A small image embedding model, trained from scratch: batches of 384.
Rows from expert 1 of block 3, named by matrix and row number. Rows with one number belong to one neuron. Each number is 128 + 24 x the weight over its row's rms, rounded and kept within 0 to 255. All counts start at 0. Numbers have three digits each. After the name is the row's rms in percent of the matrix's.
# up: expert up (model.blocks.3.mlp.up, 4x96x384), inputs 256-319
# down: expert down (model.blocks.3.mlp.down, 4x384x96, transposed), outputs 256-319
up.35 097:152127125157150156083107133140143075149149108111139119143096123087140144141136084085156126194101137117112125121074164106120136152163145128134158107085135143127089107151114143159101092171188145
up.36 096:118093121132089132142124137129174092137091108163140102168142133077137105142142087129127157092135141164144098114099148172090121122127147108135183141139124133167177120135086158095120162118139104
up.37 105:076159134116116055138105112093134098102126080145149089099182161130125112111143110154114084102115110140087112088126105167135176120163113139104126122133111120144160165132150106104169145112149147
up.38 102:143141103096102137138126094163066103123124137133110075150107102143114109178159120136135141087143135126141127132106134084094158116119142113122135177121150130127066158139144107105089144133129118
up.39 105:095139134155117107137111113113149132101096098141133094156132127143122100141096104171125129131153160102148132114085143134189112135152141101170108148172165143149105132111080125110146134154136132
up.40 101:155169169101152131124133121120105158148118137099147174120141107134131155071143120110100089183143112154105156125083147128159111144123179117117140129131125139111151110129147127126110141115119152
up.41 105:114139128147142102114115132180137129081149125127119131128113146134128112107134164120096128107143171140128072132121136127148139164146131150129102171168126104125138110151145144133112105146126165
up.42 099:121129144148126095137166122144129196113137115155128138189132135137122168129104134129088112129138127137132090143079116125127132150100133109173108147100158118153166145174107134152166115141097141
up.43 099:140115140134118109133134111096114125107100122142194144162151138142161122142087145130146134134084115125076100123139137159121134112129135157074131127141123160080165145136120155139127122133120123
up.44 100:100115152127181165157137107110161135134158103128109125112148111185148147113140147115152169135146127151098168112120108146106146166148164094177134122139119175119145172168128140083125160179079141
up.45 095:126172154155073072143141151140134106150146140071160105128076108107140123115131107136124107151129097157115081125111142124126141137155132136135144142104156094108076099114094164123142134125144139
up.46 093:115147169135090096158127103123139128156118167155162098115166102143141130113136142103104136126143095137115139142179110139111147160116121134135114089153113134146122125100153146094137148103153130
up.47 101:121192115079114163126153110101105142127104126127121120124127104127142131176153112150070121122143165162113129119123100116100091127124117119161129111106123120154125102120153125119132165208094081
up.48 100:109147115124116083141118121115139133132102093170133184100122147178127143079125128123122160139127145182118154135127130117140099098118167124118093103155127135134140101115136132150166144144105099
up.49 097:143139185154109112122095176115146143122124164119107112139130122147105128072127111132099070126142147182132139126117122078117121140162096123130087088082136131124121078108160093114128184131110162
up.50 093:160167135132121138123125098120134105150092132117127148106135154189114160112116138116110147080114150101144113190143118129160129114140144143129141128101139119177080111115121145095152137147082090
up.51 101:117138117133138116116123125163121112169082116115159091125118101134100101165091144178082132129117132099141115112123150096122082074140130113117086136146120143113124122133095126058103135122108134
up.52 097:126135163128113154127136137109117156118093136186143141125115126181095127133132182128119148113139175109156140113097110151129173125111137139132149128089136082130128094101112139114126119182117132
up.53 098:108115140138086122138119109086143130134128122102130074118111124137171148147134106113105134104140111150124145132132125144158104098097153160120129130147151115133137121106110120138128164114107128
up.54 096:102135131164143131102129099128073184149151093110121150138118108109079092120114132131124116117121130123121130127123136138091124103144125120160132132135128138157206165118156107167128155099140108
up.55 098:110110095140124150111084098088161123111116073145154139100148112140150095079131164118087121136116102132112147144125108144122135121114124140145097148131172149107138087124112126133137116145111176
up.56 097:125129111099120104118146139146133105131108148112183164103122144171088130127122108143100138119153131106121091133140090091133140108133147148116147105094102121131107133134148136125142128113106082
up.57 102:096137145150100119142129147140134155113153112114125133119137114124135113131166102119128121129096112146096154147135090075149140156138151116131133121106114140091120130116146175123102125180118076
up.58 100:115092174176169128132131173120081126119086137084097128101106156177147110114113155104120121105155122087106122092149159142163107079168127113118121131137098062143121154124150147120148142136102123
up.59 103:154163101136143146159140148116110148138100082128118141145100101096167111104104166180136155161117111117093116151096123143094112127131166117094116172130124130136117154159140124123129117129187132
up.60 097:124157135092153102146122139143113115125116143111130080096133123074144096148155120154120136112150116088123109152130135048165121120136125103163119135127137128142107129131125128075186162129118157
up.61 099:133124142124136118117168109096158107144137119140128112133129109097099127111121125161157133137132124081112148096165097102170145120176157134101097119132118140136119106114136122175163145137163136
up.62 099:115125146114095141147103102111137200122128100119076111159115126132121131141141167154114094134096137113094134153129124100132105099136124143169102114109111127146120118080141116119136151065070148
up.63 103:119132111161101166165144231127111104094130125191151143090106160151127150149124109101165151119130156126124141117126121135105147122113110137154083130164078152142088126134162135128132150161132151
up.64 102:153134155097164148135123111096121111151164118128134109108118142168124162167107154146134133101135103088108076145134129119077121112128106112160090151127115131095117170142153121175183121132127120
up.65 107:108100085155163110136170129149130121097096118166180115112083156096107128091139143138166083120115137100150145176131122099150115159143141123129115120114107158111125116105168102148136117132139113
up.66 085:170142104133169106140167134124137131151138080111132147165106121158123122155138109132151132121161130138096135132124149134119128184158097159127122107141126131122123160149063127101119119137173131
up.67 097:132116100131152084083191095075161108118124076112142173149134114134107164152110123090123103147113122102141132155174128141087140156098100100136101111101119105109116159122126135102110126114161106
up.68 102:156112084107101104120159145133144152128087131142102140114159132106140114143139165159124103164127139166172099115117108118100096125140113108128118146093113109123132115100124135126153134108099095
up.69 089:129098152108149150111121168142130085168119126130125130166130116134107099152169140142143108155183111122130090159146188102131076135101131164089136159158138108130129072071120161112175117064134097
up.70 101:117112150126131113139100095151130103114146125181130140152122146101098110082141123154129144162142164118094126133144144127125164166124150140104186127171129136122161125137102152122101114116118120
up.71 101:136134104169107103129176127128110088126105168108097121132079160137113122095112131126095125184109091102108141188103134109160133101144147122119143157158149168115129133127128116155112088156137128
up.72 100:111136148136138134075132149081167124092144158129139127085108114140093130135143130119173132133135117118142165115110125105117113158140133101176106140148119143154155160146141169121145154189140099
up.73 095:084167112148059122161118128138101138081132139099106125118127110143134137155128122117125140111080116114139142133156121156124139131103121140082109137127159151113131133135121149150145188156093147
up.74 105:112138117174128112068165138105072112119112140151118165148137160127115116102127146135106132132119116165160104135113131170120135144081138120124107112144148102117107121129155125130156120100120108
up.75 098:126160133109156104096140122144148104135137116144105144107094152109120097115142123159136114121143153156159169134095084080076166163142093131128091138122114115118124123144137100155136103163121120
up.76 108:123083103148127150135126112130084162144130154111094109132111102087155097173106129135165146154120170178179120131143121097131089141121154155146154144119122117111147127139150145135155112097135163
up.77 101:117121086112130154129149144144127162127105128152120106111116144141149148125125105098124126095086120119159136165128165112123151100141125126094179147119181133139122144124170123187171138171128114
up.78 099:100140148142144122138140135155121125092139141137106130166150139133098160106150108143122108151109148109131120152099151145129109106122121145164108110151134120124142110096131130107167105162149157
up.79 100:111091087114169119113142074134154167138161103131125144124116148109130114098142154112114158129126124107120094141151143115107112108131168058136122177152124170121154136139133159144141112155108149
up.80 096:146176123157161112136154114140115150138144078103119091116099084102130110111077126146073118099133126140115108138101129137089173137114104090122116114176168164146172169109151125119151113139149130
up.81 100:103159161137083130133144140120082127129150127107113138146122136100093159108170107156123127091138138109130124084121159151126055097154108101120121165140105116106106121139168127137156134137083149
up.82 100:152136115141143095111096101099137125135174148143129117128117123134068126115129154129154174113127139129114120138099134110141111138145159114113095092153088119160133153104124138118133122121115098
up.83 095:146122100084107113097115115132142146106095141171175109111091125102122167170119105139115145152129132122127151103119153118162085123143138112164164136110133158165134122167099136096115153102129108
up.84 101:163121105162112131114154095135112138116143124148130140122130109116155176127118155089145105113126151162185115076130166113113118099138105141133119104130113174149108094123116155125106177111114102
up.85 102:161126139149142102099124094136150143133161143173139111152134095127121133168095132107183156157096101102134122116137125143107090103166135132116124155137137124178114122118120157121093136106112134
up.86 102:111152158133135142149134134113100139113118127109167089149110088162151097106119142146091115141143142106177103103133120082117128141155164119128148128162113113134086128135129091112151159080106118
up.87 102:141125119127139107093133128107109140108116143094105159125120123144130137109148101126102118092128148126159152142116186118169123085088149086128106137120136113116112133165116133137090154101118094
up.88 104:137137112141132113108155100131151137115140107133125125099094118118197148132125131076141126099094126113083145111141088141108106112159135125187160163113097144129174142099123098155144154093096150
up.89 101:157144140142104152129134176113142125134113133172137141127167119102123132157154135077137144160113097160123125118166080104111124109102127107127150097129131111103083143176174108126156113152041119
up.90 100:098082143110151139112119097121151117162088142137148114127137142130093103158132129159149123145160137127119132167116124143164087080134122169180125082103110131155125108162139155098161115110158171
up.91 097:113131152120121116145144160156133089157142173113166150068118143096096160153082127143130134139106095159138132114157097142131111110144132112090086163164152068148102142132100099129154155107154133
up.92 102:160142167130143198071133125116127139082115138109131118132120142149108159136149173148139171133111146119130096138111119142134090163117117161117114144127123082110126135155148102121161106103143095
up.93 102:104135156141123115102163035127153158115104153093145096114112132122124113114159111155117117163118120137145122089094128092148127137111075097172144080135142168110121155123167166140136121127101153
up.94 102:107136108108117071178108135117134122171117109158136149165118142104114108139095115114150166097128139137111129144131105127145140175073121084137172107081169161155116141172138127122136130119095152
up.95 100:147164173138095067155131096139117112098155124127097103122105154125111179162105132162154106152079154138184142137094161154168094126084120115116148172126177155143110106077147124106133106171107129
down.35 098:173159142161155151118117132149176143110128096152143115144130130132123111136124136127164148165132103150094143088133123128148153147139115134149098102137129107137127145105096138171080105156112108
down.36 094:130089133128153136151117106133116165130121140112131109099161156124148137104128156145115107154122195122138107143117134104102110142159133149134106106117148156151146137097163146187105128171107132
down.37 100:128166165137077146087114121162118121156148124120084158145172083180142133137146151119120105110147128143162141127127129145083100134159132103116092123111136119158160118117138126133088107122123091
down.38 100:196154095142113137123103139137152126128127156154131097110120175176146147144105124110139126124092109125128137131114129133123129121109108125167157154110153108118144134165075097109128119111133135
down.39 098:121103159153130148128142105153138112112134128121154141068116158099134132160181051125112096141180180138149111130096151136135104153141165139112146170140178124134076153139085132163082114068113122
down.40 101:129132110118129093139128123082194116112137101092110157139135125140106113123140142140067141123147154112125128126109085128113126151127104181117127145160105124114117134145097178122088152146150104
down.41 101:160134121143057132129117092110124134078128116123129173088137136122119165111092170141141141147077078099137171117206083114111156113128145108111157112089125166151139138158108169098110156142173130
down.42 102:113137121137131143142143123119127148113072096158171115146125186109161126108151114102108119122126160174139116104137155173129149112104112122137084151101133134118145084089106106160146083124145086
down.43 094:133124174114098161102164149111145145160145137105159117128124132154127149151138132132117103118135151146137149132132126090098144105131101134150151158148108130174132124135133070099105102142120153
down.44 100:130146145130121176133089127112156157123108122125148080111163118148160112080118126135182123171099103142129127128139118150143107145103106114120084143152133111100119146159123116174092130128119131
down.45 101:137168105132129167105141133124110097120139146092121128116121128112140120128120119077109116090143129137110164156104121145109103133132137098131168170104147105115081149096114134125160102111110140
down.46 095:121165124145160110161120113117131162141124139139143134126128150155136130142138093105092147090156124090055095109091149141136113190131090145091102112152138158133122132125136121137083137156119135
down.47 094:147121087169130099167155137151128110138118127095134163143145133132126072137120171142132124177134146195126108114115144142159099110138118156154132151133120137123102119139148147130104154101094114
down.48 106:096189118148123151154115194134122136153150145114109157127117122124101160117083135162161106150141157125103125144148123140130173119111138117144100165108137127146122128148123183136100075155178138
down.49 093:145132118167115129157125096146151115133133133123132170133144115128101153153110096131108177140100115148145123132120134139070149088129143103117125104118153163144127142142111116104108103138095143
down.50 099:130141142178081097151139121138189163128116082154083139162117124102106172100160092135116123134136169127110125115124182154120122091136125123140150116128071158129130137123099123126135112115148108
down.51 105:118135099121138139138097104147127135128114125142145097176122086130150154096145163130177134122116120119137095119106105151119109111126081127100093126077096117073148131136132095142162100202146160
down.52 098:120153151084144125073107116119129153114169169129112124157130141124117130126125160154135117182169105077134141118141104121130146163138143122137144099106144158146161145085095169114126137137150142
down.53 095:133120122101109133116195110155158127170144128129106131130117130131127175130161139165124201132111124143122121148198133152122149104128124113134149119120123135138148124172138147160109106108108177
down.54 092:093140155113130130123112133127110110136148140107123167101123092145164119138141116139145129159138085136104135107144081164147146140178143094197126093084163156122117139111138145107125108125114105
down.55 102:119144134124140135147104101095142195120157135106161108129128178099129107123115153126125116123137133090125151141153121130130131152123182132095111127135117130100135179108161125115132083124127183
down.56 108:128151115094153138145137133112132122125137105122137142202143116115115114097131089078131127158095160122093116142123105128126154146145143150130107132123092190110080124144112120146112094122131114
down.57 097:131146111151121145102111134115087155120127148161145146164143164124095122104156134117146101143141139137157147150130125161147125173137126107100144087155173172125140161182099108125173107135140055
down.58 096:105148167105142098137117133115146120131109149172128110143106125111123164116141100166144065090110112130130128100119127116151145133122148116152116162155089097125094128143110103115119173099128162
down.59 098:147126100148113164143115134145069141137139125111102110141098163145139090114128138147113146105155160150111105120106106133133138126121124137113120107106125114129121127137139132153141166183099101
down.60 095:086139103107120102129096149126146102137149174128114161096124186166159128124121158117198152132113112149166114112141155148154098135151101115120107131112133144089123165148176139122112167130140137
down.61 104:118185135135114144124142111151155148104157085130129122090165150127106123192110125116114115096132149122132151185097107104128142106159143138124131104075151148130093135098092067133155150121127097
down.62 100:177124098132115151125107112141106130129154168103145141119129159165133118068138172131128129121097125134136090155140119149107081133103134076138109136123176108125105158101145137130146160145113134
down.63 099:152138151122117124073164115152190151086138102163130128104153156124120111118105112108145128156106130158124093139166128155161149121112143103143133139149177148139160118120127101149134172101156140
down.64 095:098124126120111124133130123103121170149129114102124152134069167156068123142137123140187153109129136153137103157145132122120136139168119123106145136120136112126118104141145102126149112102086093
down.65 102:170104141102102166112086147150126141111104148144095145154139151157122154128161145115077141155142127145121099082089115148137105138120174144149129159120140112081129140121156119193097131174094122
down.66 096:156097148126106133104109072146154098182129129168110080136133070075111135119093110156157100118182098116095130094114149121141103101133147119098148165134136084088172116165135129135113172111136125
down.67 095:155134108125175112122098142139091133106114118111080092175128110125087096120193139111123161145099092123116131150146154104115155115120103147118149113151117165126134119133144146123125127087133123
down.68 096:106105124118149118123166149169151141142157101101130108127114122138107156135134089134142099101106129146137112124143115107154122110092138143146101139137067115130169142080109172129172130160100151
down.69 092:103123133122095144114123160121131104154150132141109148094148125123148115136155106154114100067127114119113140151152099121119116131130130130080119111060142125138107122104107144171121133084118101
down.70 105:128119162137104126121098104133151126124159114147109119104126101117120135095182148132107133103115137144123135126167083106162089074123166116130112134165113060163107153102145131170181124202139113
down.71 101:133111118143105151121110123141158116118119153136144143149093102090182144122148153168127125075142108147123152146112159147101136140138089112125115131090112151123112103139085148118115063116177165
down.72 096:146142132088124128117111124109112089146113150167050148111093130175105115100098144152172143153133095122156130103064132142118120109123100123129070155098174131127147143151133089148146130158148135
down.73 103:136122159179096142117144129144150124107098074143155135114118099107112139104108153122142115135091149144130123137124140123136129097106130129131112073066147149118132150139116125113117094114118086
down.74 108:138110138092112118143114154103113146131115120121136171100128114145126104088089085165092126116137168126136117120102136148135151125164139127087083158149130090136140087107130119135152124118173085
down.75 101:112159100129078119126124130097108181116159138134148112092118103118126091131142133198122115133164142143130181113143155125137152109153134116119172136112133143136149138146127146147132122101184132
down.76 095:150089140132167106108126133137060147149104129147152166146137062136138118132168145140119090136151157102163154087172138109115147148088148093119113127132084106129144087105156138118123113154088081
down.77 096:144140124154174151131128104147130091115129113137110081109163132115090110139188142114100141138142132149134099162095155061155146135108133114117101128117158085116148165105156103192090124129152111
down.78 098:121121156093104135147132124116137118182160086093131119136036117145141108114135134118142135171144131145124122117139131129165135113144203135155142098139172104160127104128115082106138125108127162
down.79 100:100146175098173143151111125119113148127093079156148135112124132129136055135099125097122076138111140099121159114141155096125106135135089094142164111124107151135141128134139135132117126095156126
down.80 098:134116106117125106179137109097134166105109123110153117106158132126137122131103131119058137119121071127128114112119093106109102135120102147143120117080138143134164117128087216101174065108169103
down.81 099:107137104081084127126155139133114161152138152157132099129094081087159148096132147094133128174121113123128126128121144106144096142145083138169094119120146127126155131127106093121098146134160138
down.82 099:138132131106130137150141136093143124142104165102102130132145116088139115107092120124134100125143112142127110152117171127158137151135127153105106070151127110113158151102094046123124112139137125
down.83 104:154154162117144122126148155120139154065147167090136177120101141102182109111105134106128098140159080146159111113167093128133143111126114094126160115114137114104085103125124068110105076122171182
down.84 100:145107119133079133119118164149121136146133176172096124148144138143122090170116169169153119118148095116071161139120158141125119137119105136130075084143160091116130150132132183122099128107150105
down.85 098:105141132155134087138106091136140123107106160108132151103143185137123111201137145092156157071136143169127166074100075107126107140140158140129133117139132105154137135132158144132126111132121123
down.86 102:118117157086183150155132133165141076125145127158117108152123117129102090114085122104161173206142126064146079183119136142110105125130153114120116150114131154144142106105111137103157144108163126
down.87 101:093135138134126138152129095135162116105091142121161113148144177156112142089122126152066129112137135156140111119136140115090150076157135125147129082107094115119110100114140126128103144085150110
down.88 100:149133148116117143144121114100121124127174159137160066149124083157158126118105139124152134114153118111156115163115159150130103103126134128112130108140121095113151158128120144122143139097115090
down.89 098:139137115148164145154139142161131088131126130119129119115102153122110121085134139133153109107123102114110092140125169141120101149089188127128135131103130077169165113137106109124118158152120115
down.90 102:161151147097115124112154126109119109139135114135113140121110114116108094161145107141127151123084134151156124116127142097122152128080103138139126092160097145131136157125119168170100148096126137
down.91 100:119137129100166083124125073122113127156112083146156120108160145128166085130127162120174110151144128108113104114083125161112138121129147125095150106119152111113159114108134145109132111116093105
down.92 104:159116146073149158126097152119146162095123145126110134126087135111145156113105134130157105157101142180093098103121135139155168098115093133158113123148126145139129137117123120086112160094113085
down.93 102:122151123155160118128175123125127114099072090171125119134085129129140115085114126148122146175105142107145149158156142114179136120103114152138116148116152152169137112108144169186153154125115089
down.94 097:133151133148143128130130109078121161177117131109133157143152152127111137131117135112145153154141093132112129153075079173150121130143141135105137108103145150118115116148187081153143127100118155
down.95 097:109116159136091162134124119124117117133139120146119153176126095135158118119126125104156118144133096141157180149132113084124119115135158111137150132103130127098143121180113114113143181106171167