From a checkpoint of a small image embedding model: layers 6, trained on retinal OCT scans (Kermany 2017).
Rows from block 2 of a small image embedding model, named by matrix and row number. Rows with one number within an expert belong to one neuron, the router's apart. Each number is 128 + 32 x the weight over its row's rms, rounded and kept within 0 to 255. All counts start at 0. After the name is the row's rms in percent of the matrix's.
Before each expert's rows are labels from the 100 images, of 14848, where the router gives the expert most weight on average: "responds to" is what is common among them. Only what is clearly more common there than usual is listed. The data: retinal OCT scans (Kermany 2017). In brackets: how many of the 100.
# router: router (model.blocks.2.mlp.router.weight, 4x384, trained with AdamW), inputs 192-287
# up: expert up (model.blocks.2.mlp.up, 4x96x384), inputs 192-287
# down: expert down (model.blocks.2.mlp.down, 4x384x96, transposed), outputs 192-287

# expert 1
responds to: finding: choroidal neovascularization (99)
router.1 099 [127 114  93 117 132 130 156  61 145  74 123 139 126 153 115 148 151 116 197 108  76 139 125 136 152  84 138  94 126  50 135  66 137 152 110 149 127 162 110 149 108 124  93 173 102 194  82 127 210  78 173  58  86 145 110 108 141  99  99 130 126  99 112  80  96 168 136 130 159  92  92 142 152  97 179 131 123 112  78 130 122  99 138  79 143 120 149 148 116 101  63 105 180 103 159 117]
up.0 105 [147 142  91 103 107 121  79 138 112 110 144 146 145 139 146  88 152  85 141 154 152 117 124  99 113 149 133 165 108 104 146 142  84 107 173 176 161 131 103 140 118 115 129 111 155 148 142 107 182 135 186  81 168  56 104 141 104  99 151 165 159  59  97 110 105 148 133 153 122  69 155 117 135 108 145 150 118 156 111 141  32  84 138 168  99 133 125  77 125  86 138 170  91 193  74 138]
down.0 101 [136 135 167  99 134 110  96 158  79 166  99 113 126  67  39 133 104 122 122 158 113 100 125 104 106 155  78  97 142 138 148 138 129 129 115 127 178 126 108 160 160 180 152 162 111 170 158  95 101 163 116 104 146 177  73 144  88  99 113 103 136 182 130 145 130 200  95 130 185 153 191 126  96  75 123  94 116 149 123  82  89 156 178 140 123  88 175 151 239 146 128 104 113 120 147 149]

# expert 2
responds to: finding: normal (91)
router.2 101 [128 160 145 100 142 116  89 101 115 100 148 112 191  99 109  54  84 139  87 123 146  54 116 120 158 130 142 140  92  57 164  99 159 137 151 139 126 117  86 110 106 166 135 112 144 118 155 119 194  31 107 124 180  85 100 134 113 157  90 141 150 140 105  95 101 137 115 130 135 166 159 125 161  82  95  58 198 124 107 178 137  84  76  98  90 123 130 118 128 108 126 136  85 114 143  99]
up.0 105 [121 198 132 138 154 170 167  71  53 184 125 123  98 101 146  86 104 132 118 154 165 173 155 192 175 111 136 121 131 155 118  65 143 159 191 137 153 151 114 122 142 117 111  96 101 159 161  54 171 132 126 133 115 120 173 124 127 166 163  92 153 115 126 118 142 135 121 119  73  97 149 134  69 153 144 107 129 164 167 123 138 113  99 160 108 107 156  97 104 131 133 130 128 103 159 194]
down.0 099 [ 89  70  94 136 157 160  95 105 199 163 109  96 159 170 173 172 136 131 159  99 161 149 118 104 161 163 186 122 163  86  78 113 135 142  87 194 173 130 169 112  90 122 136 130 110  89 145  99 142 112 134 129 125 119  81 196 105 128 148 126  95 161 159 110  99  92 173 124 158 171 144 110  95  90 110 135 122 141  98 153 115 181 109  96  96  66 160 175 114  93  82  92 151 154 131 149]

# expert 3
responds to: finding: diabetic macular edema (87)
router.3 100 [101 133 149 131  99  70 118 133 114 172 126 126 103 122 133 168 100 166 111 113 152 142 100 140 143 173 165 102 162  40 142 107 139 116 161 135 139 149 154 139 156 101 159 155 132 102 100 133  99 148 148 125 102 195 133  93 122 152 200 156  23 136 144 139 138 109 159 167 112 132  90 162 143 127 134 159 138 114 130 129  96 141 119 171 116 155 142 135 117 139  99 109 125 166 136 122]
up.0 107 [131 103 171  97 139 102  95 139 113 108 145 148 117  86 124 134 118  56   9 141 137 155 129 105 124 115  85  91 179  71 147 118  85 138  45 107 127 181 107  95  83 116 101 160 113 130  90 243  93 154 146 113 128 179 191 108 133  79 133 176 156 105 120 124  85 150 114 139 165 102 159 127 142 129 129 115 170 172 147 148 157 108 158  93 161 157 130 121 163 190 126  60 147 129 162 136]
down.0 103 [104 142 101 155 146  51 120 139 165 113 142 115  88 149 211 134 107 176 126 118 123 160 135 200 134 161 176 171 140 108 121 110 146 171 129 140 159 140 137  73  63 123  68 146 103 125 154 136 105 108 170 150 154 189 130 126 114 127 132 171 167  86  99 113 129 100 127 137 160 223 152 170  96 137 192 162  84 136 149  69 134 102 125 156 121 149 164 106  97 129 112  85 106 101  91 100]

# expert 0
responds to: finding: normal (96)
router.0 100 [114 142 118 150 163  93 167 126 177 147 167 137  95 110 160 173 170  95 142 116  76 173  87  80 135 127 146 120 109 143 156 124 147  93 173 109  98 112  96  92 119  89 156 102 176 126 157 153 186  70 140 146 125 148 121 125 175 125 102 137 146 114 107 122  79 150 189 118 105 121 144 125  99 126  69 141 150  78 150 161  88 101 124 176 174  90 177 164 108 159 115 116 115 157 122 152]
up.0 103 [176  87 133 176 119 101  79  71 146  98 140 134 186  98 135 135 118 116 162 157 128  66 134 116 145  99 165 145 160 155 153 141 133 103 155 127  65 134  97 140 139 121  93 130 121 134 132 131 152 161 117 124 122 123 134 136 135 121  87 121 184 133 100 140 142 188 131 110 120 147  90 142  67 188 152 178 112  96 129 137  95 130 149 132 177 132  98 188 132 128 133 128 102 131 184 145]
down.0 101 [131 112 146  96 180 169 149 125 155 177  73 163 101  76 179 169 161 143 115 115 106  92 156  66 120 115 103 162 135 117 127 118 112 138 111 130 149 126 125 174 101 101 142  87 132 107  99  78 158 169 124  42 116 123 135 133 137 140 137 159 154 158 103 135 154 102 124  87 141 179  90  97  77 142 111 172 160 210  86 124 127 121 146 154 109  62  78 135 121 145  86 127 105  78  98 170]