{
  "arch": "vit",
  "model": "image embedding model",
  "dataset": "retinal OCT scans (Kermany 2017)",
  "train_examples": 49215,
  "image_size": 32,
  "crop_scale_min": 0.5,
  "horizontal_flip": true,
  "translate": 0.06,
  "cutout": 0.25,
  "targets": ["finding"],
  "num_classes": 4,
  "embedding_dim": 64,
  "norm": "layernorm",
  "norm_position": "pre",
  "activation": "star_relu",
  "head_dim": 64,
  "fused_qkv": true,
  "bias": "none",
  "qk_norm": false,
  "parallel_block": false,
  "moe": "top_k",
  "drop_path": 0.1,
  "num_experts": 4,
  "moe_every": 1,
  "expert_mlp_ratio": 0.25,
  "experts_per_token": 1,
  "shared_expert": false,
  "patch_size": [4, 4],
  "conv_stem": true,
  "layers": 6,
  "width": 384,
  "positions": "learned",
  "pooling": "class_token",
  "am_softmax_margin": 0.2,
  "am_softmax_scale": 16,
  "residual_init": "zero_last",
  "optimizer": "soap",
  "beta2": 0.99,
  "lr": 0.0016,
  "beta1": 0.9,
  "shampoo_beta": 0.99,
  "eps": 1e-08,
  "precondition_frequency": 50,
  "max_precond_dim": 1536,
  "one_sided": true,
  "adamw_lr_other_params": 0.00082,
  "grad_clip": 1.0,
  "gradient_noise": 0.1,
  "cautious_weight_decay": true,
  "steps": 10600,
  "batch_size": 384,
  "epochs": 82.7,
  "lr_schedule": "cosine",
  "final_lr_fraction": 0.05,
  "warmup_steps": 2120,
  "weight_decay": 0.08,
  "adamw_weight_decay_other_params": 0.05
}
Rows from block 3 of a small image embedding model, named by matrix and row number. Rows with one number within an expert belong to one neuron, the router's apart. Each number is 128 + 32 x the weight over its row's rms, rounded and kept within 0 to 255. All counts start at 0. Numbers have three digits each.
Before each expert's rows are labels from the 100 images, of 14848, where the router gives the expert most weight on average: "responds to" is what is common among them. Only what is clearly more common there than usual is listed. The data: retinal OCT scans (Kermany 2017).
# router: router (model.blocks.3.mlp.router.weight, 4x384, trained with AdamW), inputs 128-191
# up: expert up (model.blocks.3.mlp.up, 4x96x384), inputs 128-191
# down: expert down (model.blocks.3.mlp.down, 4x384x96, transposed), outputs 128-191

# expert 2
responds to: finding: normal
router.2:125067107185083100167128131164163128062099109177132125099133065159161111166142095173114139131133118076095173087099116170092116163121088145081176167167139126090115140137073144090099147161155083
up.0:147119154169079102080167119139156128106107063162157102122115179137126065067117165175153078137036095121128137118161104095102114151162135100105125091069106142077159120109149092103131126106131154
down.0:122120163091115137133097144126122134136136098109139141148104135180138073155139119153108122183115147058195170110140084054058116123103157103072109132113118179178184188101115143142160114204129053
up.1:134146173070130082148149175182147159122158122147133173064129096161128114129066174104122130116092171143100100094124156136084186084112174189166142206151132128132117084162077118135098131114170156
down.1:156089067142143118166176098118138098152141128107164089168111144103144106087110141108092152172146172125105114132139106115085112166179114180112147120097088143126104109116138188154070105153129201
up.2:147166091141175134149142099065090122146139137113097190102216114167074136172154126127140156166129091099101099114158115070129119149167099158141086150132073073166127113128170102129113101093090165
down.2:111126146181149105187124163136075112114112138066142176056089165118149112113182148115209199092144117103151111174067147117133178137104063119170128119114121082146060188038158164149152069175130115

# expert 3
responds to: finding: choroidal neovascularization
router.3:150142119159169118114177146178135137133158102014167090100146139136150131122169127119113091124117092140112203087141109193106145094072141112096145160104162108113176107154126175088135181116169105
up.0:157124136154154174151171172163131132114149111168137089093117136081153107085169077124160192124179119131131116112081159128162129152151099141155090178118208171126131119231141086146161136061162191
down.0:152123086128139135096143126177105109088137125110099162079148113094147116113085173061083139119136186082185140151069103093112178152129164149181073144089166127173117140089177058054112093160137129
up.1:141148153106101086105093141135089151131084144122149077186137076165085130126163115075137203108094090147179151138173105101136151103064148086122119185134149150114108161090154130210082153191118163
down.1:110125152130143132088106088134076129122085184142148142141160155133148129161120092146178080120078113125148088098168110066121176133110174162130120088120098177075130090128141102178110141109182135
up.2:096127043085129152094106143100186096138078134138096111153110132138173077090105119168155131170206153169155170149155131106044060140150132144132147186115088136132139160124140164135110163078125147
down.2:244113098142189155178131120140166069144103174184178172113154086158098175096180156121152165157183132071156123121132147156079118069140134151086131147118109142105102145133121121071114148139114115

# expert 1
responds to: finding: drusen
router.1:073122168129146115055158167092132135124178078111080143149136091095158156140149161114165149115152140091110113166141136110167135090195152172083127090109102135121176111198122135058087110130098132
up.0:170179158117154122106111166050091149103126074161147183103094167148150091143128134112083075218085119110151147108138107187167111119132127080166162126148206102082161108180125108170168186174079168
down.0:181138171144159080067115097135154148029099155148074127170162141127100131136195198116176124141155111182127156115142179128102104102137118080089159149146142094085096111136149076126119090136110121
up.1:191152074129119150155116142124110083120139139134149143133118106119073116091115151130140113062109177195144136138114120113162111154059081092063161085188125147092165110165106107109155089085102142
down.1:130118123174112138118136188153168082105158191171196135162084140067090121109085154167184140127138112099140084098064135091109146103118149148100121129122187095045072133111120127048127112099136109
up.2:136143155198151155166162141105070137123150165078185135137132145092092105145074083094123086098116117111121091118056137073211154051206068157120093098125105119152103110133139101080107124129077132
down.2:157164118099112126148154172140116134118135118153096108144164207140068092105094141109162144174191149099140159140153111084146135184164150142101251180129149130058104150116093113114167164142153168

# expert 0
responds to: finding: diabetic macular edema
router.0:194113138125179110113105087124129113164087157147099174139177172129151120099162098166153181132168154116107115044078119143124092120146090116198094084137072113127093118105155092154139123138086088
up.0:132118181158097129101101170177099129123142148135099096108161078130159169097157112093168144141136120131145124176191200101113152119077093150134141147098071093146145132141181113137119087131128164
down.0:132162176132157088130074151081167149163155100152059121111136104055140139116123139163109124125089092096104122096130135075124124071176125062148198129084128117127112089126130127132093174127162067
up.1:105201170170125099147168141125137111136089163101089092185076077118137118153105135148177131141074184166102117111090185148163176104173116128097126123123125180110141105165120155127123111140182123
down.1:120122098110137079108114141138151148103153119085148110124117061096104106161140144058166139182135126095150144152114106171120149109163101127152129068125048129154111150156126177226105107142121190
up.2:147154117132146107121173062110099164174121129158147091102153116113088147142057131164137135097163139139088160184137138122134115123101159132160092063095100117099080118127128070141056192119150109
down.2:200143114116095112076183149115117150152144087081133096076085141141184110129125160147118144103186144163096060153091115076110149115143136059109120151127151123119151149117138133089146180141124087